A small multi-label audio tagger, trained from scratch: log mel input, trained on short read English sentences (LibriTTS-R).
Rows from block 3 of a small multi-label audio tagger, named by matrix and row number. Rows with one number belong to one neuron. Each number is 128 + 24 x the weight over its row's rms, rounded and kept within 0 to 255. All counts start at 0. Numbers have three digits each. After the name is the row's rms in percent of the matrix's.
Before each neuron's rows are labels from the 100 clips, of 14976, where the neuron reaches its largest size: "strongest on" is what is common among them. Only what is clearly more common there than usual is listed. The data: short read English sentences (LibriTTS-R). In brackets: how many of the 100.
# gate: second MLP gate (model.blocks.3.mlp.gate.weight, 512x192), inputs 96-191
# fc1: second MLP up (model.blocks.3.mlp.fc1.weight, 512x192), inputs 96-191
# fc2: second MLP down (model.blocks.3.mlp.fc2.weight, 192x512, transposed), outputs 96-191

strongest on: the word "time" (26)
gate.448 099:142120114140125085128151126131114082122137104122110132160123119101108117158172113134129118150107100121127103148110139157128150140159146104181129162116111153122100087125156114134152133105148136132098123135115108151162158148148118134099111124089085136200131152098095123120115092110122087156
fc1.448 099:152142124087123121160133096149147158136118156138172111101120183100131105100118162102149115099159128123152111098125137091094141131128105132097115141127141170135141121138126149128093152150130150123120084094136137108133102119111137129165138181136179093112116113153180106145129135125142143133
fc2.448 108:135110129141083122118146138129118087103129117154160183120138128095123146103128110087109151156122093116100144153134159133095139143155145150066180138167127108112054110125107142128150092098122119104121140115129111151140134145136147139085140131177150121129126112105166117133110143102093093155

strongest on: the word "they" (26)
gate.216 098:107136131138111120104128122146137135147179129132138193160143145073146103127166151123104145127127123125141147146147166122097127140127150095089104150143123130113145082084083142083106152136132109151127123089104146131112176147099150187149151167150163097141130113082105148098122095148106142102
fc1.216 104:159130112076108154132133121137141161133181117113091135132138130090169092120150081102102151109161161057099163121100116127139106126131117115091127139141161096111145123117118167143109153117097107130139110104127129106131114122100131139162164142147129108126144113128177141139108144150102088131
fc2.216 095:136141139126110169119119140124117134120162128140174119138110062117124129138128096115091130102114140141110130182097089125083113143117115182128121106146159152176187146155113143155147126162100091137111101170135122159052139151126142171143168101141170100148128176115156137130119177131124112112

strongest on: the word "back" (91)
gate.118 100:183125135128138133147102115153141180115121159120152114104126139101137121128115118157175116116151147172119112146126117131189093114136114177109109129124137119138107108110125111130176094106122163175136170147113140113128158148107107099123183116103117106116144120130121156077122136108114153117
fc1.118 098:128148152151119131146119134132168143099131133150130080099135177096117100124190129125096113130146134159083116132147138104136081110171135110108093119116153125125130070124172112104129114147113132165129110123165103090089122142126070071120146116104105136150148132173110149115158115128072134106
fc2.118 096:144119185143143121142135131148118115123136160143113123112123132101109168095167133145107096105134126150097119069146106139132126110115169112111149127177107152115090125165113088106129066124122138202111111161198171156135145166137121113158125100129163109136128161170112173152111116119129107158

strongest on: the word "nothing" (71)
gate.41 109:139116138131153157105103134117092133122076161131107130122160092125151120105103107120166117144108142127099162106146131150149110154167126151124131118092114153125113174125165133130142115147126132145153103146137124148125149108164171116102129102115123117158113126118147169168119169128104136124
fc1.41 102:126135110118136091158119119106168116143173112123156126107099111092135149105105114111108129100194123137113101112120164076137096100116117101116116132156114107104116127107125214115127142121120137096124090156123155141119090126138093095159112155130105168129151134173103113119126116179109162153
fc2.41 095:123136142144087131098090137179130131155165116130159116119094143120097134165153134115121119110128137143142099124102110130110118120086124162131156129172122158122150145097122140127147115099131131127132116086135137148144197122110149136171142083109132109151144149133135098130165107149168122138

strongest on: the word "mrs" (54); the word "mr" (42)
gate.6 102:100133126106101098134122084128130126176059129101135135112140177179121106127130098138143106138118125122115141056138117136124148122155115127135128116106130151122177078121117098155145160102133163067117154151123130139130128137139120111157140130178112131145115119135136170127141096127106081090
fc1.6 105:139142095127128129178105104150124081087152128112127179118105086101124121089114109103101112136152114092124127127162113113116101129110146123092139096104168112159107154175113128179136119156134099157149125100132157165117143088125125173096136140124117105134165138173114154130127158136125130142
fc2.6 108:174139107086126097098107126170131140109167139143155153096129135086129126144133142157162092142078098138119103131108131135139106111075120117146126138143163155176106167159131086131085093143160126171142132148074142110147098101137131172079152094114155126151150129126149136127143135147141140153

strongest on: the word "was" (97); the word "not" (25)
gate.33 096:086123114099109121165099144114089132109105113134125101150138110072117118108122082098167160147121137107142157167130122122118127145148088101114132132108152144121132151150094144131123127087139152128163164152169095136131139141102116145147128146134106152115129120097092152053129105130129134120
fc1.33 097:165111120161148112118120096132116096145175145115142134121103080146149141122123144132081144146098110135141148158135104140133136150094152175168121105132161134119098109086151093131123125152095122128142109124125149118104096131099139084150159131088149070133175195185167119133118135127118139156
fc2.33 088:127118127123136149130141062151097167091144135137131138148127128132130122172080125108158109128152147153165151162125134130114109107135128084124118140127109160128144125167126131115137113144140100165137144132110101124124117088138102129144104105149169130118157136119133130157085162105180141156

strongest on: the word "they" (93)
gate.363 097:139105137167127169122133142126147144168203126076147119173148102147144112119148110144121140150134111121144132076133128145137112139141113124113101075159142100142168137162101164121130118101128103175141109099155111132138120151116150122120135106135105129124104147117156148117140126102140139090
fc1.363 098:135130130128142120133116151121056092124123130141155093111105132138121087145113102175145149094111156148123102091132128145206085153124127113172135138125112133156165172169145127121119137122122154151156130138177134107079140135121165123109121140122146106096121101188117087094141125149112117142
fc2.363 110:089162110167102124167112140112136155099120165143170137116112108114172109142137084098127129115145131098136154101171077147131125128108138121103135124109133145121069120080121153125123158127151103140160131125168106092123098115102171157112106135127139127071116115106155109132127139111134136118

strongest on: the word "was" (28)
gate.289 094:126136092116145092093096147134143151123075098125095115159129096111132138125121111092095105107142105135098130141157121180162115109154158156098133146144149145159143135077164129135144132135110117129141143134131141143145124132145067203161116147086121108139094184118167139126116107156088150165
fc1.289 095:152114172100109154169143108138129106151150100141147163081096142124141109121148146147151134119124185116129121151098134127139138121100083076138121129098137126111142126141072144125120124106125143108105111119139069110133099129125169073112094164176133166154178108119095118169115136119157167113
fc2.289 102:148122166093119150132139098138133180192124151116133123165114118138086162153133131153169137131130117136116114166171162183098158141127113106084113105135122109068144123134143134159104118136142097122103131118145163158109155077099126095110177124115156116130126216102134151113130130137108093142

strongest on: the word "mrs" (71)
gate.174 102:138132126106146115155087143137100142128138112098127125150122157177136135112103149135115103164166160143142136107107156127150108130167109137066145123123157104116100165129137097142152176089097127114116101153096102113140130204135132109141102165145151132124149114143137142155171090113104072128
fc1.174 100:129074185137103122136150108110155132125106142124129127095140112111153146126152091085149127110068112121122112139173090128102141144105165117147115146166067160137134108153174148146156131110108131142154110095140166116139149062132181206132130140121108137116129143145132107111155186160135141142
fc2.174 091:165139144107161114108148134099157130122181129138152144133178149107084090148128116100060110119110094141108103138160084152099162151109130155097091125148105092172127136168134156139124120163156137145137139115122129119115151142111159081123136089142075147139133094185136107136131140113128143120

strongest on: the word "went" (63); the word "he" (29)
gate.218 094:124163119117186146095158119127124112117158118146126124150152095134111135075128148166159155128137158077103109137131128136136112116138157143128133142131126094131089119124106121119130148127138120138144111147160107127093178106157115110081132126141144118143155124139099120121111153077124120162
fc1.218 097:138105134128123117148088125106126119157123123143103163115149152135127088163125113082118125143153121131165197115129127119108129142084087118134094137134104143113123098142100119162165141107090144174136123120114134098139062127158124133132110148182137143122099109125125141142126120144106149107
fc2.218 101:123107119139090139093126129081104137118136098139137136142112136148114179144110121081102116159166090123132148158126146145183095135116140149120146123130127138112095117118129169157126145178093127111162111112137120145093135132141131152102136130121148108103122142202158141122103123103166143101

strongest on: the word "went" (33)
gate.4 092:108123123118165152146105134185116170159129109130122157152165127134151125138148134111137157145091137082141152127086161085115150121104126125154111128089170167120093135156115123151116111101172116167128124120155142151144092185138134163151103095112162153137125124106118156138102125159099146100
fc1.4 094:124146113117147137114156118064146122140118115107144166119151175140093102138138122102186153174084109145153094131129121133138080130143111134152116084110134157062082159139111148112098134129145130131118140107132125102135142148106097142138125096112126112102116138144135125092126126133132125140
fc2.4 094:139134110136157123080140111132106137168111156134143129110120122106131119102129092165122123136144115114172159144119140089110144129132145089135105119117158142117140152133150122158123087142107146165079133134147116142124128111146130117111151125173101112101131106155132150127124127177138139144

strongest on: the word "time" (67); the word "in" (26)
gate.61 100:118121107143139151079125169132113115142135132158094127163106134159108154143159096128105111090098117163130120145089127129077125102129109125124115130117139162087144096107150109125075148136087129121138101144117097123158134155122125138140184111146164143200140124100130090100147119154113083116
fc1.61 103:149131131134145123127142131182128119156137109142131125126102173116139118135114104123120096106107127131132078193098142106112120136137097104139090117145159127091102128131144144152124119146129126122114132118088122096154111173111102108155169140128118149155128151117152110105157133144120099137
fc2.61 089:137115139147134111142161122148136136108108121107119133136114166116143116115107119154150140151115158182107143147104162096109151096097067122120130170107164164115137105151139171080148088097092075117132102130140107118109162109168102147127146108117139170164148115117156175105128116123152101167

strongest on: the word "with" (53)
gate.361 095:106131142145149133119108150111149093145142115106106126130131084130094071085104123135120112127109119148190128132134072088156110139182143157105114149126110153101092114147125134098114135091138168151094150137141087185136120151125135147114144114138144135142112147064127162144124119118158159138
fc1.361 096:150151157140104149123101118135151137109147167093170138147115116127115115105165112166090110158155104096150093155143125166116178107153111133108095147167132171129129116136143155141130107150133135093130141123061142153144112142117137060121112168127150134106148097131117133118122137150102135068
fc2.361 082:136140129124129093228094165152144122183113106131176095107141172135140122111143149126151131086131112123119177123104112118130129163123128115070136144144106136136114106140099127102154106123123115117170131125126141140107135151151123092124106155121125167131131127151145130143101121118121097197

strongest on: the word "nothing" (94); the word "to" (33)
gate.245 096:103124141086155128133087151138127153097141112169150123161132129127158131087106144145127141111119148104099139142116157110106141190120103124126096133135141153148122130131118131149163110153075127139169105129107110146088095140155137107129098148135169130116152121179129104175111131162111103183
fc1.245 100:092098112128165137142154107095134137079103128152142130149170147132134132100152136123127133129126138095098129124139176121125153131131114114122123137099138130145138137158086136134199125160110162097123120123101110134138112123100111100116149128107193133153131148182118136159067118143118119145
fc2.245 110:101173170109093121061157104149155121171110130157106122163149140133128096155129132136130125144128146124179111097139151155098121143133128081113176143123130116118132118139145118140117135175146126152087126163125152134104156140146139155123096124136111141118153145088171164104113059106111091159

strongest on: the word "do" (62)
gate.184 098:149144109101168136110119129115117157120123143134138135123130123150142125156077107105186078111082105101128138180109136136140119120147159120105087116138225122092147144129134096150131146140124133136101133159117148113103120163123098108080118103191140122133130138127118097104127112116174108145
fc1.184 092:104117126137149129084104146153083132100115143142092111140116112147090093148128090150140091120147072139136104143123104119145159114120138113115134107166137125152160081117142141159119148127149113104116155158136154132087115100136136093098119105133095121133129140127080122099114120192133114171
fc2.184 099:158126145110117131108146147101141148131116154145131140116111093173199148142128120108124087138123098100100120138116115139111124139096104120097137134153143122151124147096120126127130137152149145123188117139165151128130153071152097114116132166100155179131116101141125124108180099160113148103

strongest on: the word "do" (69); the word "you" (53)
gate.340 102:116121129120099130131105169128141089129120079157127140120110120143101160150113140118121142151137193129193113129103074134104133158115103137146134137116138108136181131108154133120110130102180121119150136108106140108141108125115143137117118096124146154067099126142154174128141141193078108126
fc1.340 106:137133146134133149107151127086107166157197110147146132132121156107129131106115135153155105126136096134134085133111092121131130117180141097110120098116143179156075140093117170127142107122159129140130120111148131133142144116099150122098161158096106130142174136134126139122142167165112132116
fc2.340 087:101139161116081169068122096147094144101151142188125127109135109131139176119129117105114122152123133092112136166130100139110129116116117105112179088116133163096152130097140173130110118114131125112127135171162104144077090112103158107113091137122112150131134137137141157136194161140149139104

strongest on: the word "mr" (97)
gate.482 098:112103125146130127124116109164165125133083132126142058148103150126093123099128107107088152133153131144140113128116113173124155156086121186088114124142123140130145152118126143174135166154124117099147126115134136093134157145121142116132094142126123098129143122102104164137119093124084132130
fc1.482 100:123110133127154102131167088109154089144089081137133121089163119161138132120113122169078103136142125130149156105097153128147162105122142142162080127190086136114105125134139124098143141164121145130161117150119111154136170081115116119142095123140132087120137139133132159104097125126121116142
fc2.482 098:115145129151088126158190084101140138122121149076143123136138130126158138136120125108132192138199098122125093098113099135092161140127103157148160089153131119124161122104158140131148089091148132150165079128149149154158152127124104136162123137150123119116124124129095094101116127126125111112

strongest on: the word "do" (27)
gate.108 105:132113114143136167095099135110100118121112116093130117059119114134128117129116140118148131109176106166136147114151159096138149097152094112116127121131116159175153145108103103156129101165136123108118097123155107125101118134157150150140123092097116127210150095124108120124124132164132119126
fc1.108 099:112117159141134120121138081166154143161137141158139136167125157125106139144110146103116128121114121114167087162095110148117139174156091085113125112164129112121155132138111153142167141120088135167112172153104161129114112115182134113143125179123140109133111142185099102125122140145150153175
fc2.108 100:139153179145124149141092124123169141103130169169096096141116114148144160144096104123119128116123090156125097149157135106116099139145155109156136110102142157142160117117093139180139122152135154108084078124140096104121116125150163088147125123130096185106127111129130118077087105147142126111

strongest on: the word "with" (51)
gate.300 101:141163135146155134123089125111134139136109103095161121116129125183129082125156148113118148172154149087114118139112107162158112136141144128115125078132139148157145166175134119072086141115120126145085132127112142101103125149119090162102119121130133152146149122136119108110112143133079134167
fc1.300 099:153117129109075145129121115181142107119122119110133132155099122163115093099136107141111085137127150132099123126104127129140140114161149145048153162106133094109147158154147107087136121125138137165111135140154097097138094107111131110104130145136115135093137148110142160152126109134080106112
fc2.300 096:181118124140119138156131128110115129093096111113135153132124122184136165127178150082123076145148129116096128103176147142128141149153164149123077152102134143105121115143116160105148192157141116106118139134062133058131146136109145089120153143140142153163137142124168103119139119147141147091

strongest on: the word "was" (76); the word "it" (36)
gate.287 101:130156195132112135103100115143125107097125142179126131138157137129149153108098110094112138126180137138132163064142117110131122094111115137160156127176141117096137093143133158175128130138103149143154099140119138137097160107121189120129082118156127147108150149155083205136128110150118122120
fc1.287 103:132148161157093079093124101099106115069148127142140158127167131138114162137129137128128142115119100107157148136127133130129133062142131150154166117132149155126172072144099137167126114125137109152159110117131108113122163114148161139080154107113074132137155150169116179129085144161101178138
fc2.287 092:106131117079103122134165132116138119113116123171125105147092110123150173106163160119146094136140114086126090137159121089151124112139087134139153164199132131120090129136139190120124146111129113146126111149168082149114137115104144151107130142095094130138108158099142116102103148111159151150

strongest on: the word "got" (29)
gate.328 098:094119149107131108117109100111112162107127104105108153106080137113129144122112162128166134102139132126122108117159158143107136125091110118115137086154124070139119115171098124117126114105124182098129177119135156166164170160150106146121117169119120097185138087127115130145176134150085121141
fc1.328 105:126108123092117122131208132131147126132097101137108144123125114091112096115123121157130057154111107092115146105108131128167145111135116104094138129107114111100129135173130170100138116153146119152150137155155132154216176152138114107150174156141115117128137143106115139103166138123135137133
fc2.328 096:109150108132115108078102135112119104097072128128134139056103085155195112116141154127141140109160186120151075147109096135117128128159133137103118123072164166133126101139137119123111128137124182140118111101167169117145138145139166124137090134108162131135117148109127095071166161091091106120

strongest on: the word "with" (69); text has "without" (29)
gate.313 101:143139115128103099123106144101128125122145138118098124096112117128159092083171130127074144127095103129110108130122114134113124146165151125120098167140100134108152115160151118100116180124108124155099129114146108148072123130133126124076114120131107150070112170130125164087138109162124112117
fc1.313 108:140128129142100161134172110112122100156118132152121117131145129107113119119092134119137150142125166105118159107141149167126101108101143154177136093157168109100115131157090127183099120171137122144095121101105121131127150101115146151162169128149133129154129080109188119159120133072125140130
fc2.313 098:109134151139145124104184103091154105142084113118126123140131103133142129108087090126148164161112148148150141156131124162132112143173128116155165141146105138118120132115130121183152152140131115153118120142156152118143172095140130121196127086151137117132106138108118096187149129094127094136

strongest on: the word "was" (100); the word "it" (77)
gate.167 095:106134142140121146104126122136139133141128130181137087158153109135102155119126107109164106155117130101154126117106111070153179117194102128141128163154129140107179156158095131134187167159131120125158128142129151102117140081181141138132100120123091098117141100137090101098112129098133137098
fc1.167 089:183154120136121162140121145119134155128144104061119152140089111143174136136140157161101134144200135153085116122144137153132068143089151142133153108100125118132097162108130129121100116110115092119132104102140142133141091167143103121159118158130180133114115115178170150107132128134128118139
fc2.167 111:134143152159119123139106133129134132122147117128164157092123106142096145113131106104088150128122135189124128130101147141153140133111145068081119095112113165159129136101105110130104154160124173152115168099117097146113084104148125080136107149119111138137134101138148118154153098157142099098

strongest on: the word "they" (94)
gate.441 098:126095126123145122117123093139161157148155157130082067175153095124115149149138143116164133133105082156111168155122136186136156075123123166108113111126137148068099116156116097081129127136136150094116109114083131115145107102124104146125110150150116119145155173119129167099153113116123176096
fc1.441 092:141101107164159104145099150094122140109100128143118150059119130131164155142146144158149107124131173091133131129096150105120139137136124092173154101147134128167111119112162088144098101113085116165115146147146121126133161128154133136132140114134124137133087093162110095182146171114115120110
fc2.441 086:095133134128143114125095107153181144126078134150093131102119152105130110142114081128140128094140129141090108087125134165138108091168086117104131132117118109126118098126087149114129117147130116110159130141126129093106100116114095174139123128078049131125119111107097150141119152132072132121

strongest on: the word "they" (74); the word "were" (30)
gate.180 098:146094133142144092115129163104128133104193065148132143173119105108133094075161113140110106108152096126127125132132142122090087115114103124087104148112106161122151123124109113093142130116121155110148107134151153114128141125116136114120160145149145122137117110103158160099103105112087119120
fc1.180 101:177189170158144114121157107087181100160115121124093173109128139136135061167128110106126147153142126116114156137152193162087151080109130193114137108130136144128146114137123171126149178114152124109070141092121079167108110083088127131124140139088143143149141162114128168112130103087110139102
fc2.180 097:167127134109090148099123168140129130096120120117113071140125088123145129122121157130156129155111123151136148172107123102113088192125137161122119132129165105141128131100132142090142138106110137136115069130141125154142116141124119118162107152110149122154203144095141167122139102080139137123

strongest on: the word "very" (94)
gate.321 100:154155144106123095099124136130157162104098104120129117148118121127147139131155158118095130147083169109127119133093131112169151142110121100095161148115155117129108101103149098162125099091118143135145139157158127111121117127135099116130140097143094164118130184138167130126139107101122193135
fc1.321 104:149102119109105092135116125158103089124155113114134170153134133115052106100107158125154137146132095140124131115100156154132101140073122126174128123139096111135124122117131128166108131152158193122113133133106129114116136157156138141150113130165149127145118109095131165120117095106127098105
fc2.321 085:100116123144109073095072119076178174128117132157127143159139104150102144134109180125132116127114124126146105128174148148145116168117125159101174117146132161102109140096091091137116157138106166136123154123138133136146143146134084127163127093117118145124094115130141105160180151089129118166

strongest on: the word "back" (54)
gate.271 099:162116128110137128173169125132149129168145092095086138147132134111131152142162110115113143118079121143131147125161096145159116129142125130130135111154102130091123136119133090138169109151152176132174124160123101110107130127152103146169105099129139144099130092091124151065120169114118117154
fc1.271 100:100131136123145116132143123140095131126158096159205146132133121135143118143135153116145110148148121118136127122120153159112108130095108153110136116085121094114140140156094134140131105091142120152121122123123155151103103126117175117158126129118113158138145148143160121141113109149106090197
fc2.271 102:103135142116136111091123128117068108146128088139130139133166130135150124170139116179105160117096141122130119132121090130128134109151134105118117131124114137145150159164116128104112143115120130119104139146107144117150131155124127108123116181120149114123124123118185089103139121129136130093

strongest on: text has "shook" (29)
gate.145 104:119106129130120105114120137143153117146108144138099141110138149127128103141104127090123140146127152116087104166108137107106111143110158093137116161107133160138198138116130137107105132160102115107157148130100148114113135140112122135156090092146107126145144139094096111149117108099185146098
fc1.145 098:130140118112120119143122144138104168121148109134112141188107117168148182157163135129094104121101117128169117100149086109184176090117078155134151096150101126139094137159068124148155126110091109139107096125159106101139118126136122126077125145096150137122112107140165129122107169123109118130
fc2.145 111:099163129102117125119163122138127154122143148096154113094094103164114151138142119141102138147126113194102175120104114134109116152117109143093123092126093162167070158134106099110110080091129136103118122076123126129145163170130161128119153099153119128064118153133167149143115134165141102114

strongest on: the word "very" (99)
gate.57 084:121165129139141156165128094133086096140167105089115135123130130132146121150159144103113121139114166098161167068174143159167188137078142096102109116110120104125125121101126137134141113112084118100111106149141127135112102136175124146121118104132133134136113105103102124132112143122070209146
fc1.57 080:085136130162142111128136135083178155119134152126126119164092113096152135118123114122197153074121173158112109136124143147141126101145129126127138135127137138150140135108142153130109161122187086161138145116091099135154182105102112127118130138093150149147144094110071141133117128139132053088
fc2.57 099:136101096086152098134083115135118085123135135128115168170135137140141146149127133115161128137162121113120108091125157144131149138097154119170153122092166126094114154118115106164145146123124115118075148105155136135103130107123150148134104176108109109105119096124148126114148120146147134116

strongest on: the word "mr" (37)
gate.292 100:122142164105074128162142138127154150157080104145107128153098140126115141116123136132152169133140176126118107145121187144102163153123151125140154172144135112123169124141142167129100132164126128133128156142128085104115163130153110117134098120148112149151115154093133145142145160135091140101
fc1.292 104:146134131096126123200169136132167130088078132118135099118106159128130136147141083098101157115110124102113111131101143145119109125099126081128143112117097159101111117155117130114098130158114121101112126130142106178131130120158116128126121129130115091130099119137138105127072140153094124083
fc2.292 085:141113073134127117126138084088137163109090153128091135103145154112135133136096113158102145098147140102145098112107156157166139178115127143089136126136096137160081136120141110125161128165122136118163136146123120111116122162117139160130119147102107090119129155152121174153129144096137165085

strongest on: the word "mrs" (33)
gate.455 102:092175171127123088175127154126112168113132114145171142123117134147155162146098115104117119109145124125140138086145131107153141112137091123103143113100142128105170120080136099124091170146154141096120106169139127122091144129187141108109144136095167172125131173103140147098150118090140104130
fc1.455 098:054168109125125109096137104150133138137101114155110134108124126130085131134120169127106199132091074125190157146106130114133130104151115146141168113099141149118158120132139059123135109135127157109122131136141152152076101140115147102132120122140141126127103124151141092110092112112119114153
fc2.455 089:097131129116127144131144143134111101159106110131088091116121121114109110125128182145103105091119131119139101113123156055164104151165104142150143125127155091128134148088142142107145086067115143099132139121099104115132100163195130098102150111136152116143104139144132117137168094146162117136

strongest on: the word "was" (91)
gate.211 099:117121128116110142108153141152118129106119087140152136139129132093110168122124120092130128125140100111136147091108110141103225146166122087103151171131160136140101076161123108124101176120132129125099148108113130097130128100116106105152116091082104125154148113066156121139124103142165117118
fc1.211 094:118136129127153112093138133172119132115135128107099173085152121142148122148130127153147131144144134146087113117132107128121023121028126137165127092141118116115142098103166142167140131113154168150101131120118129095105162159156164097064111135142116112108112144126167101122161129127101126138
fc2.211 099:122083115141143163149174164133150199116105142113083145117112108138155097127101180130127132142130114147104070142111124128131128128084166131119113146111145137129108141121113114108150138150137142115121089113114107160099154139106123121149146095159135143133152112117152109119112106086149142110

strongest on: the word "very" (85)
gate.434 101:136141137131148179110094152155127114096124139117093143112127128139161150103143156141085162147151098131158164117146159135183150098094106106132119149153125138115116109133183125118181142131113133145152142154152135149121128119131120161079145142132121105072107137141124105084136135147125162160
fc1.434 098:111133163173115103106126160102154123133114141148132146127141108150107114122115126151129138090139125157148122124056146124152148129153124096127090120130132120143131124137125065126126129130117096130112124131130116113120098162121157115133122141132142108126115146145129135147086136084151090137
fc2.434 092:135180116112177115124133081112164132105155141132106156133140122111104142132161126101146109165129143128108032184148156186166121112148126173122160108109125092145105127131106104126178144151127112106108177133139105103127135078127088113157177109125126133119138134144155114155131129145117117133

strongest on: the word "they" (100)
gate.115 106:177163135124143136116145111134170140192117144147132147163143138115131128102100134120163144095147134128127119122162114152129148113088103165124139137154139170118094089124120131101158112150138078152136129097100102175128120158061093121114128147128136165146112136111155216146126097128157143106
fc1.115 103:125124108132092128141126112119151153134125111098132117088121122133095134176139122113112111189155170099128112098125128132145159137150136113140119140078105124170120142078143156183131145139153147124083111102107108157102140143140121146127129133114119131106147142121089113085142199132122096134
fc2.115 116:119148112143127110167151100119105171145116145162119144121124124112124145152088129139121098157130153131126130126122109176167147147146149126115148146131126176167112131109139120112123163109134137138112157126160141135139133096172132141192130137100124141115095096121112113144135159187089141136

strongest on: the word "with" (91)
gate.498 092:146127130084128127100166143138174127134124108120126116108124109096146105082128108131125136135152119109150122113156118150137174126187146140099130130150125161111137120136177156103168130161066152131151132114135154148123110150181115134072106132125121116117143104106104093134144080138125122126
fc1.498 092:123112144131129110158131123166155147093151112122127120149101119147106112163107113115100154154145131149118128127106127135116157155130117119117110130092107154154150132117147141109118138117124090110076117183163119169094110129131131148086143107105116140140140124112165179096142132135139114081
fc2.498 104:104128120137148139138092109144121188078141138118103119159092188163132082151161142149157115138132139150143081148132123138108137138141110099096135134115085129147151114097147126083143129092156121113137115128118119122134087146145091119129141144127130105108122152112114154143119129159148111153

strongest on: the word "got" (36)
gate.347 100:105161132128134191095123161101148145127155107156148143140089135113157138114133133141151128108112134080141125130142148138118134145151142126133124131102120114121150112139129156106098138116165157138123125129109110130162128144040136124120070147092129152115134119089173153079167159148136153127
fc1.347 102:100113118123153094160119128160139113148166138146143140133171129129143160164105142112137144110082164215100143132096093145115137144117098114136099137138116128141135155135136094137153121106114105120087115118121141127111153135123147160126180135148146117134109165152120137135087110108154132110
fc2.347 085:124124116133125123099112103085113184160115096151123116086157119097134149163139127133159134132103120144127189123100101149153150146086138135124096123172110126139146157133105133133124144167124091144117118103092153118130115099155126078181084108119124121120128120122135101183134133123163166153

strongest on: the word "here" (40)
gate.31 103:096119111139140139116117132112186133138162136125116122145145152128103191085138150110137125111101158121111140153168077150094157128080124136126129187130118146088123119147118133098132111117118100117139122101100142149146126124097109160131135121109161128127134124118145157142102098114135175135
fc1.31 103:114064142172130134119134139114127123105110139135141122154167182162161110135131118104169124103124142119118117133151130115126143177134114122128112146120121138116133174190121131108139120121137103138174177123129142141156158131126117103118120136128120125124114110103115154117113113080137161114
fc2.31 094:097109130116087153125116105142083123138134122085128112133119098113124113082129121105126131071136153139124117131132122071177136117145125117103180117135109134111122143143102134128109098113117157133110127127063091097090097154132120094126092154128097128118129149152112075122136070114172128117

strongest on: the word "nothing" (98)
gate.334 107:096139123124122108114096116154130175098119164158110106161115143108135118108139093147169109122119159129067116175139168121106169153127065146144072149114142094141126123154142130151140147141116159156107159125130115130154140119114153134118142100123147141139139118137098143119130091159119104135
fc1.334 102:142146153126157113089123173149150173147092128137120096162117105099148106092144112160115111096074150081073139153182151134106140122110120124128083151101131122148177128120132142146138099140122180146126140118146116112152131111151155093116129083102154113135133141138122080100093110150093106128
fc2.334 117:148126102091128109093109105106106160117101135161107123139123115097171168132167099110148135116094163130130122106150115164123164100085143094160080120095159141146120123162135127132143103175125082175153123153144113168100126138142124162143133157119173152107126153139138133128099137086090082119

strongest on: the word "back" (51)
gate.491 105:146111187127112153140131122091139137122113165123121116100148137146168109142165161118116124121145088116156101084144126102139186097137108122123125136093138114131095122080135056146145113143140120146090140158148098071085146125124062131164138114122132108143139114155151118133107110097155133123
fc1.491 103:154135102197127150107142131151144150059104098112097128119139157152113103086140130124115092144140156146158131115118123154079149144158133118159126128102156130153130083111132140112100134162127115084109107133125125155129122122118097132160132135102109174169113124136102104134111128126135150132
fc2.491 093:117136164076127156127117176134101095122149143140166092085151123129127150087126146104144133151140159114138112162088100121092104093106119154153122128083148124131136106106125147066105144155102102166164185127119132139143093197131127104143116161145107080152140133105183142153128132148141153098

strongest on: the word "was" (36); the word "is" (27)
gate.368 100:155105144114150155106119118141100141148103153164118122105128098174131122123131076148149130118123145135116149129086150133143150128140072177140160130085159100114112091129159164162134154115105162137089114128106099131137121132149129184118135113153089142125180131103145096142159136127153115115
fc1.368 100:131114132152146136047120132170123154084125148117129114098149124170140110107153114114144150134117128149129170158109178152154104109153124184139122144136143129202139130136152125093147123143156137137122125156111129159106111093151076154117116062170148126153159116130130145130141177160109145120
fc2.368 095:132137115138131141135131162105104125127128151127127156103168110101120142135116130177165148170104147125128154100149157112162106155099180121139160102132194133172134087183100109146122111141097067150107090136159125088085141158132134119096121113142101142131110135107113102068093173120093109124